Weights of a small image classifier: cautious_adamw at rate 0.0015, batches of 256.
Rows from block 4 of a small image classifier, named by matrix and row number. Rows with one number belong to one neuron. Each number is 128 + 24 x the weight over its row's rms, rounded and kept within 0 to 255. All counts start at 0. Numbers have three digits each.
After each neuron's rows are labels from the 100 images, of 14848, where the neuron reaches its highest value: "responds to" is what is common among them. Only what is clearly more common there than usual is listed. The data: retinal OCT scans (Kermany 2017). In brackets: how many of the 100.
# fc1: MLP up (model.blocks.4.mlp.fc1.weight, 1920x320), inputs 0-106
# fc2: MLP down (model.blocks.4.mlp.fc2.weight, 320x1920, transposed), outputs 0-106

fc1.717:109090135116131144147147122112122132096111103126131108177106132191126083136104165101131092119125146127126117144139110115158088102118139137088155117104153108163149137123126132129148102114133123132142135138106140125111134116173117107162100128148115119089122086166123182146109099148136130140139122085130161085126150145098106
fc2.717:162116118147108135146162094139118091115152160129080121143108100113135095144124146115088119128181118136113141159124138079113169113113113119123129136087106136108143143107173127122155129103128102177112124122133128119156135135169129078147164099085111135127149129145142104093165132127108086119140119123148141098109152166155170
responds to: finding: drusen (99)

fc1.51:138075160135173109135138150119100104142137150148091105120147072150122098139134107130078110118106125132117110118109145123115100157105119128114123143125113131124120129139134129138150126122098065141147090174122099171097148066157098143074129087128119175108107108141144142148139068121092134159113155151139159165145122103137121
fc2.51:095099142128120132151097164120121185144135136154110107143108115095132098130115129131149135141129146101117125165151092147113142123138111104099084121153134125108157104109160091073149107101141124130130132121153123129114095163114145161117090122117124132119154137147112105127110130149128168140101153091139120113121089113102119
responds to: finding: normal (98)

fc1.403:118086127108101151098113149122167099076179143096152153124103135155137113092082108121129128128134064131159080114111145159153124117126134138099201104104135126145144140109110077124085143118132130134133136147122127184124136133125126120116078137085112144166135096108090150073131114129139131183107100116111082141102070104139121
fc2.403:117131135124125101117144113136127145126122083124102144120125166171140128131129121112145101089144153154119132127117127153129105138142140163116107145145100150121114146176148125159143145131143064135121103158143155105147132107135136135125094169112157127126131104127118121144090126097145154126121126102133128147126124136105114
responds to: finding: choroidal neovascularization (100)

fc1.395:118153156152140147146148143138125142094141127120167136158121101129116162134146116112133143145051100149118147136158126145112137150077158124120132116121131106140138101162129115142113116096086120124159137125117145122143112136098139147114106113131145155141140105164144138180178147131150136117110158135144114131121127172121129
fc2.395:159129130180159147137161127161106130100133115137168121156099117125134155113134120147148127134131119148133105136097107116135144106128125065119157115130098149134138111090127145098166151131168190111114120098144108104091108150129124137122110058167137104133117143116130119132171156163140080149104128112149105133148166185087156
responds to: finding: normal (93)

fc1.479:128103134079085156100163141154113126125139101147142165109084126159153129121117146166157149141114079108093084109094133122145109152137134145119155143090147164162132185148112150143163132101127102120172130168149097137120126114121077148131141134127125143120157113147081112082105091106113136166107162135131124114086138104094138
fc2.479:130121120160137172131132123118165124155125154123093133106140098120115117115157155105141114084129140135132099130140088091164155124092112119109168143153095137140156162164155179134142162129165111110155116106145168102161152107136176100110145097104124166153138119144179124102108126158129123105136140088101112117174125122156132
responds to: finding: drusen (96)

fc1.589:143092115143125143149073077132139126134100112132151176139133107131121114089113147143130138140150163106104122146173128140087127122101137132137113123150132151143131158149134110121145114133132137131118163125156132143139104105135110139130093136110157113164114092132098153118152122157138123110115089125100118151132126176108148
fc2.589:171129091144126146156196117154121123101115099100144132127120122121100141132114093125118149132182133106121155160115141102147133101139139123138125119161127126132188148128129104134140146152084097151129132132136128103142098096143130094144174129083199115134174161134166105140120130092151070119099109165174131100153142127100163
responds to: finding: choroidal neovascularization (97)

fc1.319:124101122106138076106119150139159122116172155124060108137132143156140124092138144109106127161146097119129083129116097154128142116152137136084163138140123141147123108127121097126093114136076077084132119144159123119141142115153120152122089146142157110174156083120134154114173148153145088153105089098108115140150129109128120
fc2.319:135156143144116115140155156128112152136133123114161098145104158089155144107130116124135121111111144141109111132124141129121152106112170122162145131137108130128139113106152129123148134112144155128134131137155136071103102147121122128096102108152133082128131159114123120144137127151118095134121160074139111122145126145073106
responds to: finding: diabetic macular edema (75)

fc1.475:139136133102117177113188172107133178126175098134177144137133161136122132145104129125117103106119098120116141138100128126117120175161123143103143100118087100145170100137084097116088124159105101143129111143120148094095131135145144140124084137146131125137111091138147141148120143116122145097129106081143083124132100094121120
fc2.475:135188140147134145113128094122100100097140106134172087174128112089148123120163145121135126126121127139135115117127124095128129188149123114120143095121118187117101149076153139132144137111146173122156135130139132154139118133154108145106145112135153140132109095152165126121159116132116160130124127097151136106142119103100129
responds to: finding: drusen (98)

fc1.10:073137087092159136180108115168119108133092110109146148138116180155098105123135102150148072149126115117159101153087077145137123164111152138088148108102121119132110124107086095134096114104124074156152136113143088119170197164147137119179115128118123107147161113173136194096119111105121105141177138099154179105118131118155131
fc2.10:113139145146112127125109142114084125128113144134129170140138146104106160100121114145112118144147126147093142134143110120158135107150115111140127144118151069124104108130113134131105109127166192162150144123081106102150095094116126119144139127156108113132126121147123097131162143147109077146151167142128083107134126098121130
responds to: finding: normal (95)

fc1.438:067124100125152105158156141136117112129084135133134139132103124162079118167111092137145130139081141098132146146112116120126154134173106115128155105124149146121109117119084105134063129100111068162109120099140144129161186134101144124166135109130115146148117166113155176085082134129105114107159158115126150146114168107151148
fc2.438:118162157143124131099103139120074107132114136177133140125153157089103182081116122123133148150146132156088135131135116127127144119148152103162138124082142104141097102094111089075119082136136164169169130136122104092114128108087119141121124102172126103127093128132116123136152150122125144142124157147143089117145130118170113
responds to: finding: normal (99)

fc1.533:103108091153116115120129160161138146119116138085131154119117138129109143160140130174123174103098154112159122136165112111106097094137091100135102121098154121140097150154126153138107145171106157172132144130087121127131079142122110101119075153122142134143145148147155122125141157181093109137112091119111183103116121170123117
fc2.533:116090112109150155139142163126118153136117122094112125111105126109145149172118154184119123143166119139152159157135112133127100114129122123124175101136167143100162097114094134132113106144114098102092137114102106113124156100131130125187134159135158135105112121113071118140129192138157106142112154175118111112090100134125143
responds to: finding: normal (88)

fc1.400:127142143099121144144122125107136120122117147177148120120089133124085113100127126122124147107097097145125102141109114152168133128123123110147125103158129097156160123122133129126140174151135121143184129131122133093123145100117079047142137130145095117152115107125142159097104146156142105138074119114111108151122119117103111
fc2.400:150138147140146105124176128144138122105109110119145111110124163174097128118157127126122128080102114152122135123144168127157139180128146123170160185137122163118120135159114150189120081113151130146109125135151144139182160120107170146135136109129162118131100109126132151134140131104100151097185117052125112151117133124117117
responds to: finding: choroidal neovascularization (93)

fc1.725:114088104143127096138180142163131157104128134092078120095140155115142152165128159132123131085117133128133127142118157117081116110149089122072106143123136156104107142104111157149111119129120127128105119103106072123140150163115096171143125154143135170159157139152137136148126093168109154150109171117121157142120133173150106
fc2.725:129066079122130151156098154117095149145106124131142107166151080133113195148085081169127136161199087131142121170124117161088120111104123107122148113092159069117163093117105120091132111139158095112111147119112107091114087094151127115178122116115131137112159133133103108105113148149107132156101108150127107111122151135128157
responds to: finding: normal (95)

fc1.490:123104134139158113160129150113141125132180155107112105103091148141106105137128149125118120137110104142152121111166119130171128140093152150103137125104141136150119106161098135194158127122098118139104144138091115126077166131106119153153100099132159190172144085123153148140129107122151173127114161112135099159116178095103129
fc2.490:132101109150124152110123153101098095144114181127124170131132126081128134134125115169113138153114164119168145132125077109093110126125127110116113088138123127164139105092101153094158126142144171133132128096137098085102162197101119156138095156138121160148119143105138143141124169162159111139093172147111103101116153175133107
responds to: finding: normal (97)

fc1.342:091147150118094143148106136075117156139133145166125154128147162092113102085136171156118111118156091118145156136107131155136106093131123093129137142125174107128146141142128133075117105135133130102165152165130069109145112116126122127144185117149100071142112154135083154134136125165139100124144150110143136158090147096096135
fc2.342:138134138111135097150155144139100076205145085140156113116144112110134133093135128132143109093108122152138139141147122141155113141110136119128158105152094161123143121127132174159136114119170105098163092093151166107148135128111176145138126166159119155138072120141141124120130144156113155099152164142098081138175136133122134
responds to: finding: choroidal neovascularization (97)

fc1.744:140108102148138114151149111145106173141115108130137133105142167096112124155130120154144114143168123084127177138163143127117113131128065108103136134136127110173124148124077111105112158156148149121101146136147087150144153182127128163122162150159138096158154149156133166128097161100121144121121159107130141067139150147149122
fc2.744:116165151138108116102097128117114124094125109139167151161142121142114138134084121126133116149154145128112162103103136123125129117155118079125138108138156095130135132105105105118098129122115152165115150157093088131123108171137106124130144100130121111096132115100110109163178144136159114143131087162129134113123177105192123
responds to: finding: normal (89)

fc1.366:131121079125101137100197149124121158139107107155126161112084187165073091123127083152133142118180148153163141157142111140115143151151108138108163127123116141141116129127107116094127156137116071168128113095147157110168149174152115110138096133134106100144143156136137144096096081129106115138147110087129174131122110140137156
fc2.366:098143105148108133115116121140113133156100133085169179159103149091135120110082109119135140129133154159082111124144089123135108119120106137134123157153143112136118124104128123116086102129142186175110140141125117117142083107111149088127137121129145106135096157137121104143143163135145134148116113103135112119138149142122099
responds to: finding: normal (82)

fc1.749:127101110126149148131120103126173128102139106113134129148148123149091132118103105130108109132106094100139121129093127149110116150119135135137184111102126062139135138116138069142126106103187105118151112154142137125132132126108132097141141171087146168159117109102148151148098104111107131154093112116102095176136124132152149
fc2.749:126127113140135123129116141120128127155115136126161156184142098170052119124161122125154133135169132132106141145132102127121130124116161073126147170142086121144103137114148105146119133147189126136158122157185138152146174141113159140078105070168195109155129140150129109110180126140117096121130121089148085128120138127134125
responds to: finding: choroidal neovascularization (91)

fc1.33:127128115105150081146137126123142130121122135111192145154138115114118164148160106153186119138159121121154105129089094118142156134086128117109128104079157123128105146154097162106151111123136125129145137156105113145152171085104083140123063106094097095118117114139157152154146144115152092149153150098134160113086062121128132
fc2.33:121131120102152122106167146099125104112109141102126119183096086140144138160120158160158121154109137109103129118139137105138138115137122114127144110131139120114147077098146114125101087118179199074126136126149084147076128181114103126134142081123116147150117160098110117119114107152116127161133191140153093109114101099158128
responds to: finding: normal (92)

fc1.347:151100117156113124127098132122141125108161109118142130111064169166099131114127168128109160155120124119145115148121109148096136113118139143096169152131137138171173094132124118129118178132118181151120112117134129109116166117185157083115089084093114138117148110146123155156123099139133143144112106097092089126123109127140085
fc2.347:136125128125126089123113126110123122144149139128164154107151128124104111148171121113087112129148105121146135137164157134144110123135128148131131159146129125186104128146106111115161115140138107141125110127147134133213128133105138100085171123073143119142142109154149108086119101135093125109135113122134138113112118123153122
responds to: finding: diabetic macular edema (53)

fc1.427:131155113133104117086118146085098119143129125131131153129142127146108100125113139103143171134103125104152158122108155189124130129124094144087115112150156123137139153170114101142140084118126121089091176109096103104110109118121114154192183116145166182145122105135132133135183124130164101155159164137150103132147093119117127
fc2.427:121146145133125124116140123140150143149096148166134106122126144144136110109167136115131132119093134149123148124135149102112160119148161139129099116120122106143139136087129122094079144100119187166130116162146114140126110169062100162117107084148124100116100148072145147116160131094183126121080130168120114170134178144124112
responds to: finding: normal (98)

fc1.518:122111103114128138173160157083119093120091155133089135121132115087127139128138153113128109136156112150115108161108125133108135177100102152080110151147128109151142143154126133123172137137104109128114112108136113124141115104161134095147094131152095149107125083128138121074124154122136139143086110102099159153092122114101135
fc2.518:158123147097112094163135117164120114101157145120175136149143114112145151127113133109127129159124122183109157125150121108119170136103138127102116149137110181115153124127124110079141135125122150142094127107149100097135147123115145156134156127101103106119080124157130058118119172111203102153107116103180116103113128153146128
responds to: finding: drusen (99)

fc1.321:131112112133124126135160110153127072096158137156188122132126121113108124122143087134120097132090109109130089119126115143109103144155120146106098118153113072118133084158116132133092092077145082129154099097119132123129166120133141156159136136099172155106095198096146124173140150125166095140110081138071124150114122131169185
fc2.321:109123129162141127102108137100117111077127161103164119162070117122108111147166140122130089101144116123147116137153111153139116148128132134095117105140102137149087176155142162111094180127169153123113125156126164115163137089171118124086148107113103164199147109166147105073119125130128105098139110087110132103134145172151131
responds to: finding: diabetic macular edema (89)

fc1.605:105122125186120140103130117128110131135099123131131119113100117100118100150090099116147090142154142170127131120093123147080142122112148139081168155132177138178096148143090129150121080132112160095095162163123097109152160085120127133160123114146097094118150119125153128150140112157165111148131159132157142190111109115108127
fc2.605:133121122136113100172108124139125138162140126126118098150129145146175149131116152126134174132078125159109151170178136115093126115136135090096100111129080145084134138128143123100122115120124127124103109099171122130143102143116202149120119162159125120103097108155112102133130159141175115149095102103162142134108097144149136
responds to: finding: normal (95)

fc1.363:105124126127159134121170153141115097152106128147119113171064107156154127118095103117138115138159146096117122141137121139106115106148145085130175095112113112140161152102138116126142136167101118138159131127109132130130127112115116115108077127090089128119084135108103124139084128155102145118131154171095168145125172143170130
fc2.363:151134157180131157143116101131104116117159113121156154114143137095104090105146141091153112085072120159092132100150153122138135122070149130161120149156110145077098155099147120105144129119113141147122116111142168137154095113101141097098101181132139145124106123162157096139176133144117125084129081108154151135163131133117107
responds to: finding: choroidal neovascularization (85)

fc1.444:111101145100169128126116141148178066118149153130124094128135171118104119077141128113130099144117119110133094137095129130183135121124109164130131122142127097153115130144141130151119162139148148126073096119149139099112171156135096121186134156160143118125133175134118216090138121130169159129115139178130105149100133118147108
fc2.444:135141129149116091066116139157140112077079099139160126140132149174118140098093143127154139164127125145104113111092107079091139127169124121162104112100122112152118134139119107151089135113099120115152136143152053139104132143155138116121113110123154137116117122086162124146151119111112094175101136120178126139113143133112126
responds to: finding: choroidal neovascularization (98)

fc1.43:144152171114125133116143122161140099089147155127177139147123103142085098140118088082119158131106159157127159093154162170109143146075120137074188110093168103117110152109116064180082141150090131140116159147102143107166129100111125105122083123121103137158101116122150123135069120160122155157106122100132117102126166140137145
fc2.43:103128161145126151141079115137154143107114123105136064125113168165164134132129137132163137122121146184132126112125120144114130127132167103089127147168086138130094127120129107137102133110136121123090133125155127128125115146100130147134097164158137097130152141149116114155137144090184138146102104105125130153150120158091165
responds to: finding: choroidal neovascularization (100)

fc1.46:151164099109111115125134120114152152103124116078116060133153162128165158108117075140143116146151128117102089163098100099132151097162172138124148138118130126141123129103119061132114118111093157164109119129134161125075116132146154152113128113128122103134138127118120163107140164145125121118149147181127141137117182139138147
fc2.46:140110139095111119116102112147160082092130122156116080162092141084083160115145109129141126145136130137136132127103126136121113119134153098100099101078121164125145111079156125129137126121147179120155121096106102136144155162129122172089085135177127146129136115101146153144167126099160097131118158085125097147111139137130118
responds to: finding: diabetic macular edema (68)

fc1.215:106137105105143151113133122104198137077106134109139083138170161130109081127135107140138111126151128102152121174125123125111101109140151127108112093121115136112134151135169139112134139151137135110135138113144118128136105103145108100142137087122130113154116090151146131140132111145131128133123148102110068117156141109114178
fc2.215:125133103112117128124123130119133137132140142082112149130168139142149117179145134139132121114125109091173130164147153158128111164127116158102125132151170125153121118153080144153153134150173116073125147113102147117101157132155141112135108072154145142142113101146137115098134115155099121140147125168107109134105111118140106
responds to: finding: diabetic macular edema (100)

fc1.92:103130136125114107092110152172129122101129183125175181130133142116099122124129134147160156098111098128154084148112121102114109165139166138123154143111121109101123120179149173123121089080148098179111117126139153102114120127136149106093124144074186132156095091164137156141127132136133152138111133125109092144110122148088153
fc2.92:164110151161102127145132128110111124109125110133127075133121109149184172130171159127183147131135119139137125091090121149109122142127150077135115100164106128127137108147149165144149137110161135103142103140162151140103133106115133132144100121146154073131136126095114133151121088157154117137101158106150112163128160178111129
responds to: finding: choroidal neovascularization (96)

fc1.289:135146115114125123182136143161153095119115120099164098093158118130137140104162116138162122120071153112149119124107119129147113101120137112130168109121120154149100160137102122163132175139107113137103135134118141145083148139111113125143156154127136128134136107152135160155175175178155101158139149119156158163121141137110113
fc2.289:107102149105146142113076143124154112082111121097170132161109148136103145109120121137115140122100125138112143127124128114131127120168102098116119130152112118142103106069090133127110130120134146113105139126123088153091126176098094169129127068167134113163139133101126165158166126131156158149158153146123115148134122142124137
responds to: finding: normal (79)

fc1.647:111161120134088149060162113136101113129120156127086132141145161144115129131132159112165111084162132115145159130097144096125131096136129101108091107108173141135138116156131131164146104118129137091173176117116082104137103142168120138176119116108123111112151117147117116098138149140137117110114126162120127152130147125172145
fc2.647:105135163147114129103158186119127109162125091110136160155109142139121149127115152158149135135140144127138133168136111158137126129137118133116132116144101159133150113161113141140139149136144136106126111127158117106093115105148172154162098125155139082136116118123117152127131141177111155122111117106113114077145130131092127
responds to: finding: normal (87)

fc1.322:153118150121108159157148154119133099121121095149142106102110152113139130111099140124105115137108133090137088105129114124153129138141150121104119150054154143084070157165146138142127118119166117115129172107102096163150118170115123130119112101147138160098148137158136148107142112132152109151136134103157119142113139150095143
fc2.322:148126100088096075145124128099104123110137166143112080128174119116095117147162120183104129130112096107149158208140133139145112122140127141096103164124138116133157108131105135057133109155140145139098141141093108097118141101114095130105157122113130091144145139160103115131140090120134162132132135144122115082111159115109142
responds to: finding: choroidal neovascularization (73)

fc1.399:098176135112119174131140113089092088121120116145148128126124135117149160142118115144155091145157141110153078148145088130113120095125104132101139140127161088151117089120104143128096053119108191123147167154116093120139116139141114147187170128122133099162138134157123163122125157170155113128140188107165118165131151130093149
fc2.399:111144114143125148147096171123157149169109115122128134132128115136120107132130131135137149126046070121124136125123131154121112122132119150084120111164147210122126122085097163135113112119142189075161135120129113158115204163139171137135113094142130130128103099152122120103150116127125129140118121144104118123141129124162115
responds to: finding: normal (99)

fc1.468:124139143127148126151165146124093136157171095117139168132166111103151113128116102084159129120108084119102101130106126158119102115141095152136131111162112108145171135200163131084135149105152121120145091138091182138098123087129138136132158140159101068098119122114141134070172109110141133087149144132139100131161122119125151
fc2.468:106126083114136099144109115121154172141148151144146134124151198104161147129128117119128139138116136107156143162145125142096117074133113162120095144124169088130095098116094155081143104125095140167131177182119140171119088128112119111141139108134138104107122165143103115125174118127141140120069137148093159151113125106122103
responds to: finding: normal (89)

fc1.285:122133106115165167115110130101099152112187118082141104154161152125094120144159141108154137155143137095133105138120073128118146103125166115103151118130129080175123129150116119145127105149151104142147137111113137110146126121167125140176141172133136113098134100131137135137129150125167169157123089108099107125129159168145118
fc2.285:134115148094119138141105095148095145075146130128162113165102110161163147115118140121143144142136120126131128101083111098133151135136124117095149109105153147111112133143134099097109136122135178089116117134119139171114106170071130128127111071150129089082115130150146117151153161148094085155129111137154085151134112130131115
responds to: finding: drusen (60)

fc1.56:083125088133118126135138106145194108096147141106123145133146141101108140133099120134137138136095083137166103108121128135123116131116175139039133126131149113122162127139109153146143159093131114130096111121096181126121125103121123105176103124112112122121093140107156116112111129108108123104151138091107079125155129114130164
fc2.56:125088110125108115136133107124105155169164108082113120145143146144148138156122130137151130121136125109163134161140141158135120160110114143085125130124149135186096131142137140139137122151151096119080130161138162147141116139161163128172123058140138107122101110155129125130106104140087141133115128137104127119120131113143109
responds to: finding: diabetic macular edema (100)

fc1.406:108139138122131140179145140124113104093121151116093128102150100153148130134165108134132131135119116108167104119154117155084118126120141104142125143116123084176159120126136128082084108096117107164117117139118125112136156136136145165100153143068148168099173099153142155193171142181142116154117147121089171120111148108147164
fc2.406:125135162144147082116110128105074089137118168131160136124084071110104118129152129130162109086118104128129114128142096102132132134117119142105150085171104129108131152096118136092094134100189120107134129182144153115129124094149128138093175096155127114144106095166152109077159155192120092130113124083110072106139159140151110
responds to: finding: choroidal neovascularization (93)

fc1.283:116111115084152093133162105150125162134085123114108139091165098155128126123114147131140092133127134129136137121102115138124147144075124153109132148130114121141123125135106136113148104145095157111151130173128086111143150159124141175144100142138136142164150091136146169195098128085163116116138128121134111128131099112131100
fc2.283:141114127149130154092093112097094083118106127134116134144137111099095126150124122146148121134161109119138141153150124139106130147130148118168156141127110131129118115104113136155158140124199121075110129100150083146133168168122137136110118153135108144168118101119129130085155091150103123134113155091133088103108132152141125
responds to: finding: diabetic macular edema (99)

fc1.255:110172122108130147140130126186143080112111144135153192147055094098109134121121110104153146110083148165132111101151134099123132121127160085122120103089124097165156129139154126135141122177106137152089119114109147138069098113112103153202102148102168121103125122132143116148140125129108168099108150120131185095121154114165140
fc2.255:130124147135147106126127135145125129147129104071143147148136115149121164154131144145156124120163134141116120110125124143123120162105120101142165158182133122138114133144097165125120129109150113136064132140116159092126093097091141154112145088148143103137082100113088083122178136124133145154115122123137127133093145178144117
responds to: finding: choroidal neovascularization (87)

fc1.82:122133089128108120088113114127129161160112110114150123119155104105140096123155116140122111118116143152123136142087080114139144120099146111133131095097131142114084150142104151092139091108098084131150129187149100088056142083093114099136152080123143087144110137138143132125152154164144120168124099158121138127139132093122114
fc2.82:130117106147130150162126126151081156091128163142105126139149131119137092100113083103117142130115147107096160138133164122162145088119149135124113096145111119131120096116159120115131112152115112111093117121162144162116106145140059142165107124122088116123131168130137114130133138129151129129088141136142140128128153063140121
responds to: finding: choroidal neovascularization (69)

fc1.185:143120119149149079126139117156134109141152137118127103159103144114163099152168138100124118133099120118129109130153125154142130157131156168087126136155129155110107104117099098157121103141096124144083103149118109163087153085107139144116131083183088160162181094116144127129056116127123192098112134118121100142152171127128070
fc2.185:124088145144130137157086116147136110123139133136125123163090126129119127152104121136146143157139103157117117109119111132044130151139143084100144124097102091101134129087121139122113148131139133096125108109151105084124092136126161133147094128175160109157108101134102124122118134158141154136099122150169103173120173176114135
responds to: finding: normal (99)

fc1.494:128138116144075090154121098114133157146128169129125162115164128123104120110120157144108097117105134172089121129074101085116116143152183069072084128143143149114130156129093144108152155102136149165117162165146128121144079112133133119098137109107140105128102128109112158112145123105180119143142090098105128114092140150104116
fc2.494:146144099118103175148153163135136094134105108153060106131150139125091095129098099118133164133154132117156135152114181153158131110142122164135143105114092134112186141140148133150134096146108074105148121104151109103124119101159124134201086162124118125160158151140137115134078151100132124111089119124173156142138103081093189
responds to: finding: choroidal neovascularization (97)

fc1.100:145135126135086100135115147128142110156171114084126129166162127143158169125096115117136145129099138130145149133144122165130128175130114118139127139125106149152139139128127100133149138121137082114097121109115153107151147118091110144092094091158125168145119131094140111093135166105148168132141086140127112116165128108113167
fc2.100:095124101136126126139085081166136122135087093093149162139107133133130117136093109117155145152160165133136124133102097138075125107119108141125139124118143141138151122157136108109111148144103132127100119122125127157088116110166163111090136185156138123105117119139107128167117119108172129139112102131160141102093110132139150
responds to: finding: normal (83)

fc1.673:145114133116071123143127132075130129135111093150131119135161098172156103106110142088132147120178110134124168136150115143110134120099123049138173092115155102136131147140142122151173104141137140130138169118127118137122100118140111124123108108133184080161081094137099135149158136175181163153167104139117113108121141115125139
fc2.673:127099104119091169130141103147126082115131147120104107149105103096133164095125116119117123143114118100122148151142093104141148079135128173128142114124136170115165128125162103086149130128150101123153107082138137122152144130157150120130124148109135154107134140148147084113137127148123105133118105133155123119139078119101158
responds to: finding: drusen (46)

fc1.656:119124127119111091093133124138150172077098100143149129152132136177161098138149107094147108126087144078113122095162135137143136083146122122137143123153141110168151112134160112126131169176135104163138145141096139110112177119120142091137145151106118103101123142079126122139123133132134172109115150131109114131109141113125134
fc2.656:119115107132152111144175103107092143129126142136133142134135109104152110137161124094132105077180118148161137122156128136130157119095158126143158142118074043129121151146164169147158141102200118141139089138173161102157122103146140104120115134110100143142160125149146083091114119157105127074099132100115142097123135158147122
responds to: finding: drusen (94)

fc1.480:116154140134117091167139185125155080101152137130172096144146129137112112067128139092097116131162140103152123143079102114128134129112107145142140138106128151160120149152119104141107141105108145123108127140161140149140134133132120123182135118152145104137146154160087208102147165138188137146092161150102145131083138092154108
fc2.480:110142140114109112097140116154162145108099106159146113141132162166156130064094152124159145156106153148097141117105107107101152174164137122159132105104129114141116131098140121155096132114097159146136133157157064160096122164096166148124128073130152115110081146104137139149164129083133146177084133133151140132134113135077093
responds to: finding: choroidal neovascularization (96)

fc1.85:093146122099169122097114131088156102101137096134137089128148136155153122081154110102106111132177147112105097124095096095126118137135119136125128103149119125125134114075107056138167092137096152072137157119114117170074119155144126148120107121127114136121173155106124147141113133120193121145111133083103143138131079095118121
fc2.85:091129126117124110123127143137132129136124149160101116137144121120119125154133145113152092102106125175140122123120079128118141143134124140114124088098096152155098130114159139150151111107160120136138098148154132152112144134145128136134117134127109164105103088145124129119084101098138169115109124098128115152116074167164116
responds to: finding: drusen (60)

fc1.236:165146130102158166177095139098130081086158139143122096145107104123110142081140093094088129125109168096136126142152110105158120107125151089125164126118129135089092153134135112089135151142134111124086110129103129172145123124127151101124096108104095157124130129119134146154091080130127123083095150132122131108100151132090128
fc2.236:116145150163118106152141104138104155100147163109140093127167128124141111124139143111147115115163142159104144103143108100153140110119151081121138122108098093136098143108152126100164111100152097145100124107120141156140082109125130114152116162077118103107170159127147090114150132120149126128108119072120128118112158179160201
responds to: finding: choroidal neovascularization (92)

fc1.371:098125122145099093052106130098132099095147146137154123136142141155145113121104120105169135119109122116165149121125148180137144146134137160060125134137157119129116135210106108167130085117090091124103169132103108135137122129138120153163131109123177163147123118132146144178181160115132118152142153122138111102164086135132112
fc2.371:108109125123105121085151137128134141143103154168106106113112132154145123105148116119128133125111141122115146148126163113120151103113172121101088118115135099156154140086128111082081133123113168149122131151135110145114104185103119157101097078134156105096114153069136147108137125097178102132084134176127095131140148149107111
responds to: finding: normal (90)

fc1.307:115123118135127174144119119160139108130124144110142122121135137141139147136137146170134123142109134124145145147099080181159140135111115134156121130124112146131129130137125114133164103129124118099100125074140092125132160132141086125115103145091140161148134126162142111086139128106128070098149121115141133113139112098114171
fc2.307:134120124122153112125131138139132122144091094104150160125121170145153131152124143116140150149167166131146133137114146155132119112116100105160114167122151088142108102138144112121103142153129117173132118100134116101082086108113149138131094183125099115113086130130103144159093139096143105137108167111164155120114096133136138
responds to: finding: diabetic macular edema (48); finding: drusen (36)

fc1.407:164127115111171147177132144130126137127134167163162162130175099140116067053089140121142108137080105094133149157120081122135147119154132096151150101134136136132120115150135119097141142141134115120135109182143161107159116113093142116125128142128099107150121083132121137164169106123188088113085115107109135165103091153165110
fc2.407:137117144128121124093171110141154111163120100103182102150126142082134148113107124121117127122117124117146145109144165125132135135134139115147121116157131123165103117098107140174122117144123148134150128106155152154129106147099145131159140111116147064120060128106132086119098178145117099130121132156090122116117115126092100
responds to: finding: choroidal neovascularization (94)

fc1.58:131102098159091124116103134115151133121139119124096151141115112119100098081110152140160152142146139142150148167112144113062152094098117101131110138114141164126113166153130123118088116103101103099129137123187136110137120123113099137144072115136147088141125085129086175143137104165137119100081102140139115115110108149097124
fc2.58:141116115158142136175181125136135105164109120089124120127144111118119103109118131097127135092158149130125122110139104095164160101121148125152110059186079133118135171121160154149124130105123116109158103123186173128131123112164149116121130126111157160152144153116199121131121108110142106093111126127122111136157108156135148
responds to: finding: choroidal neovascularization (98)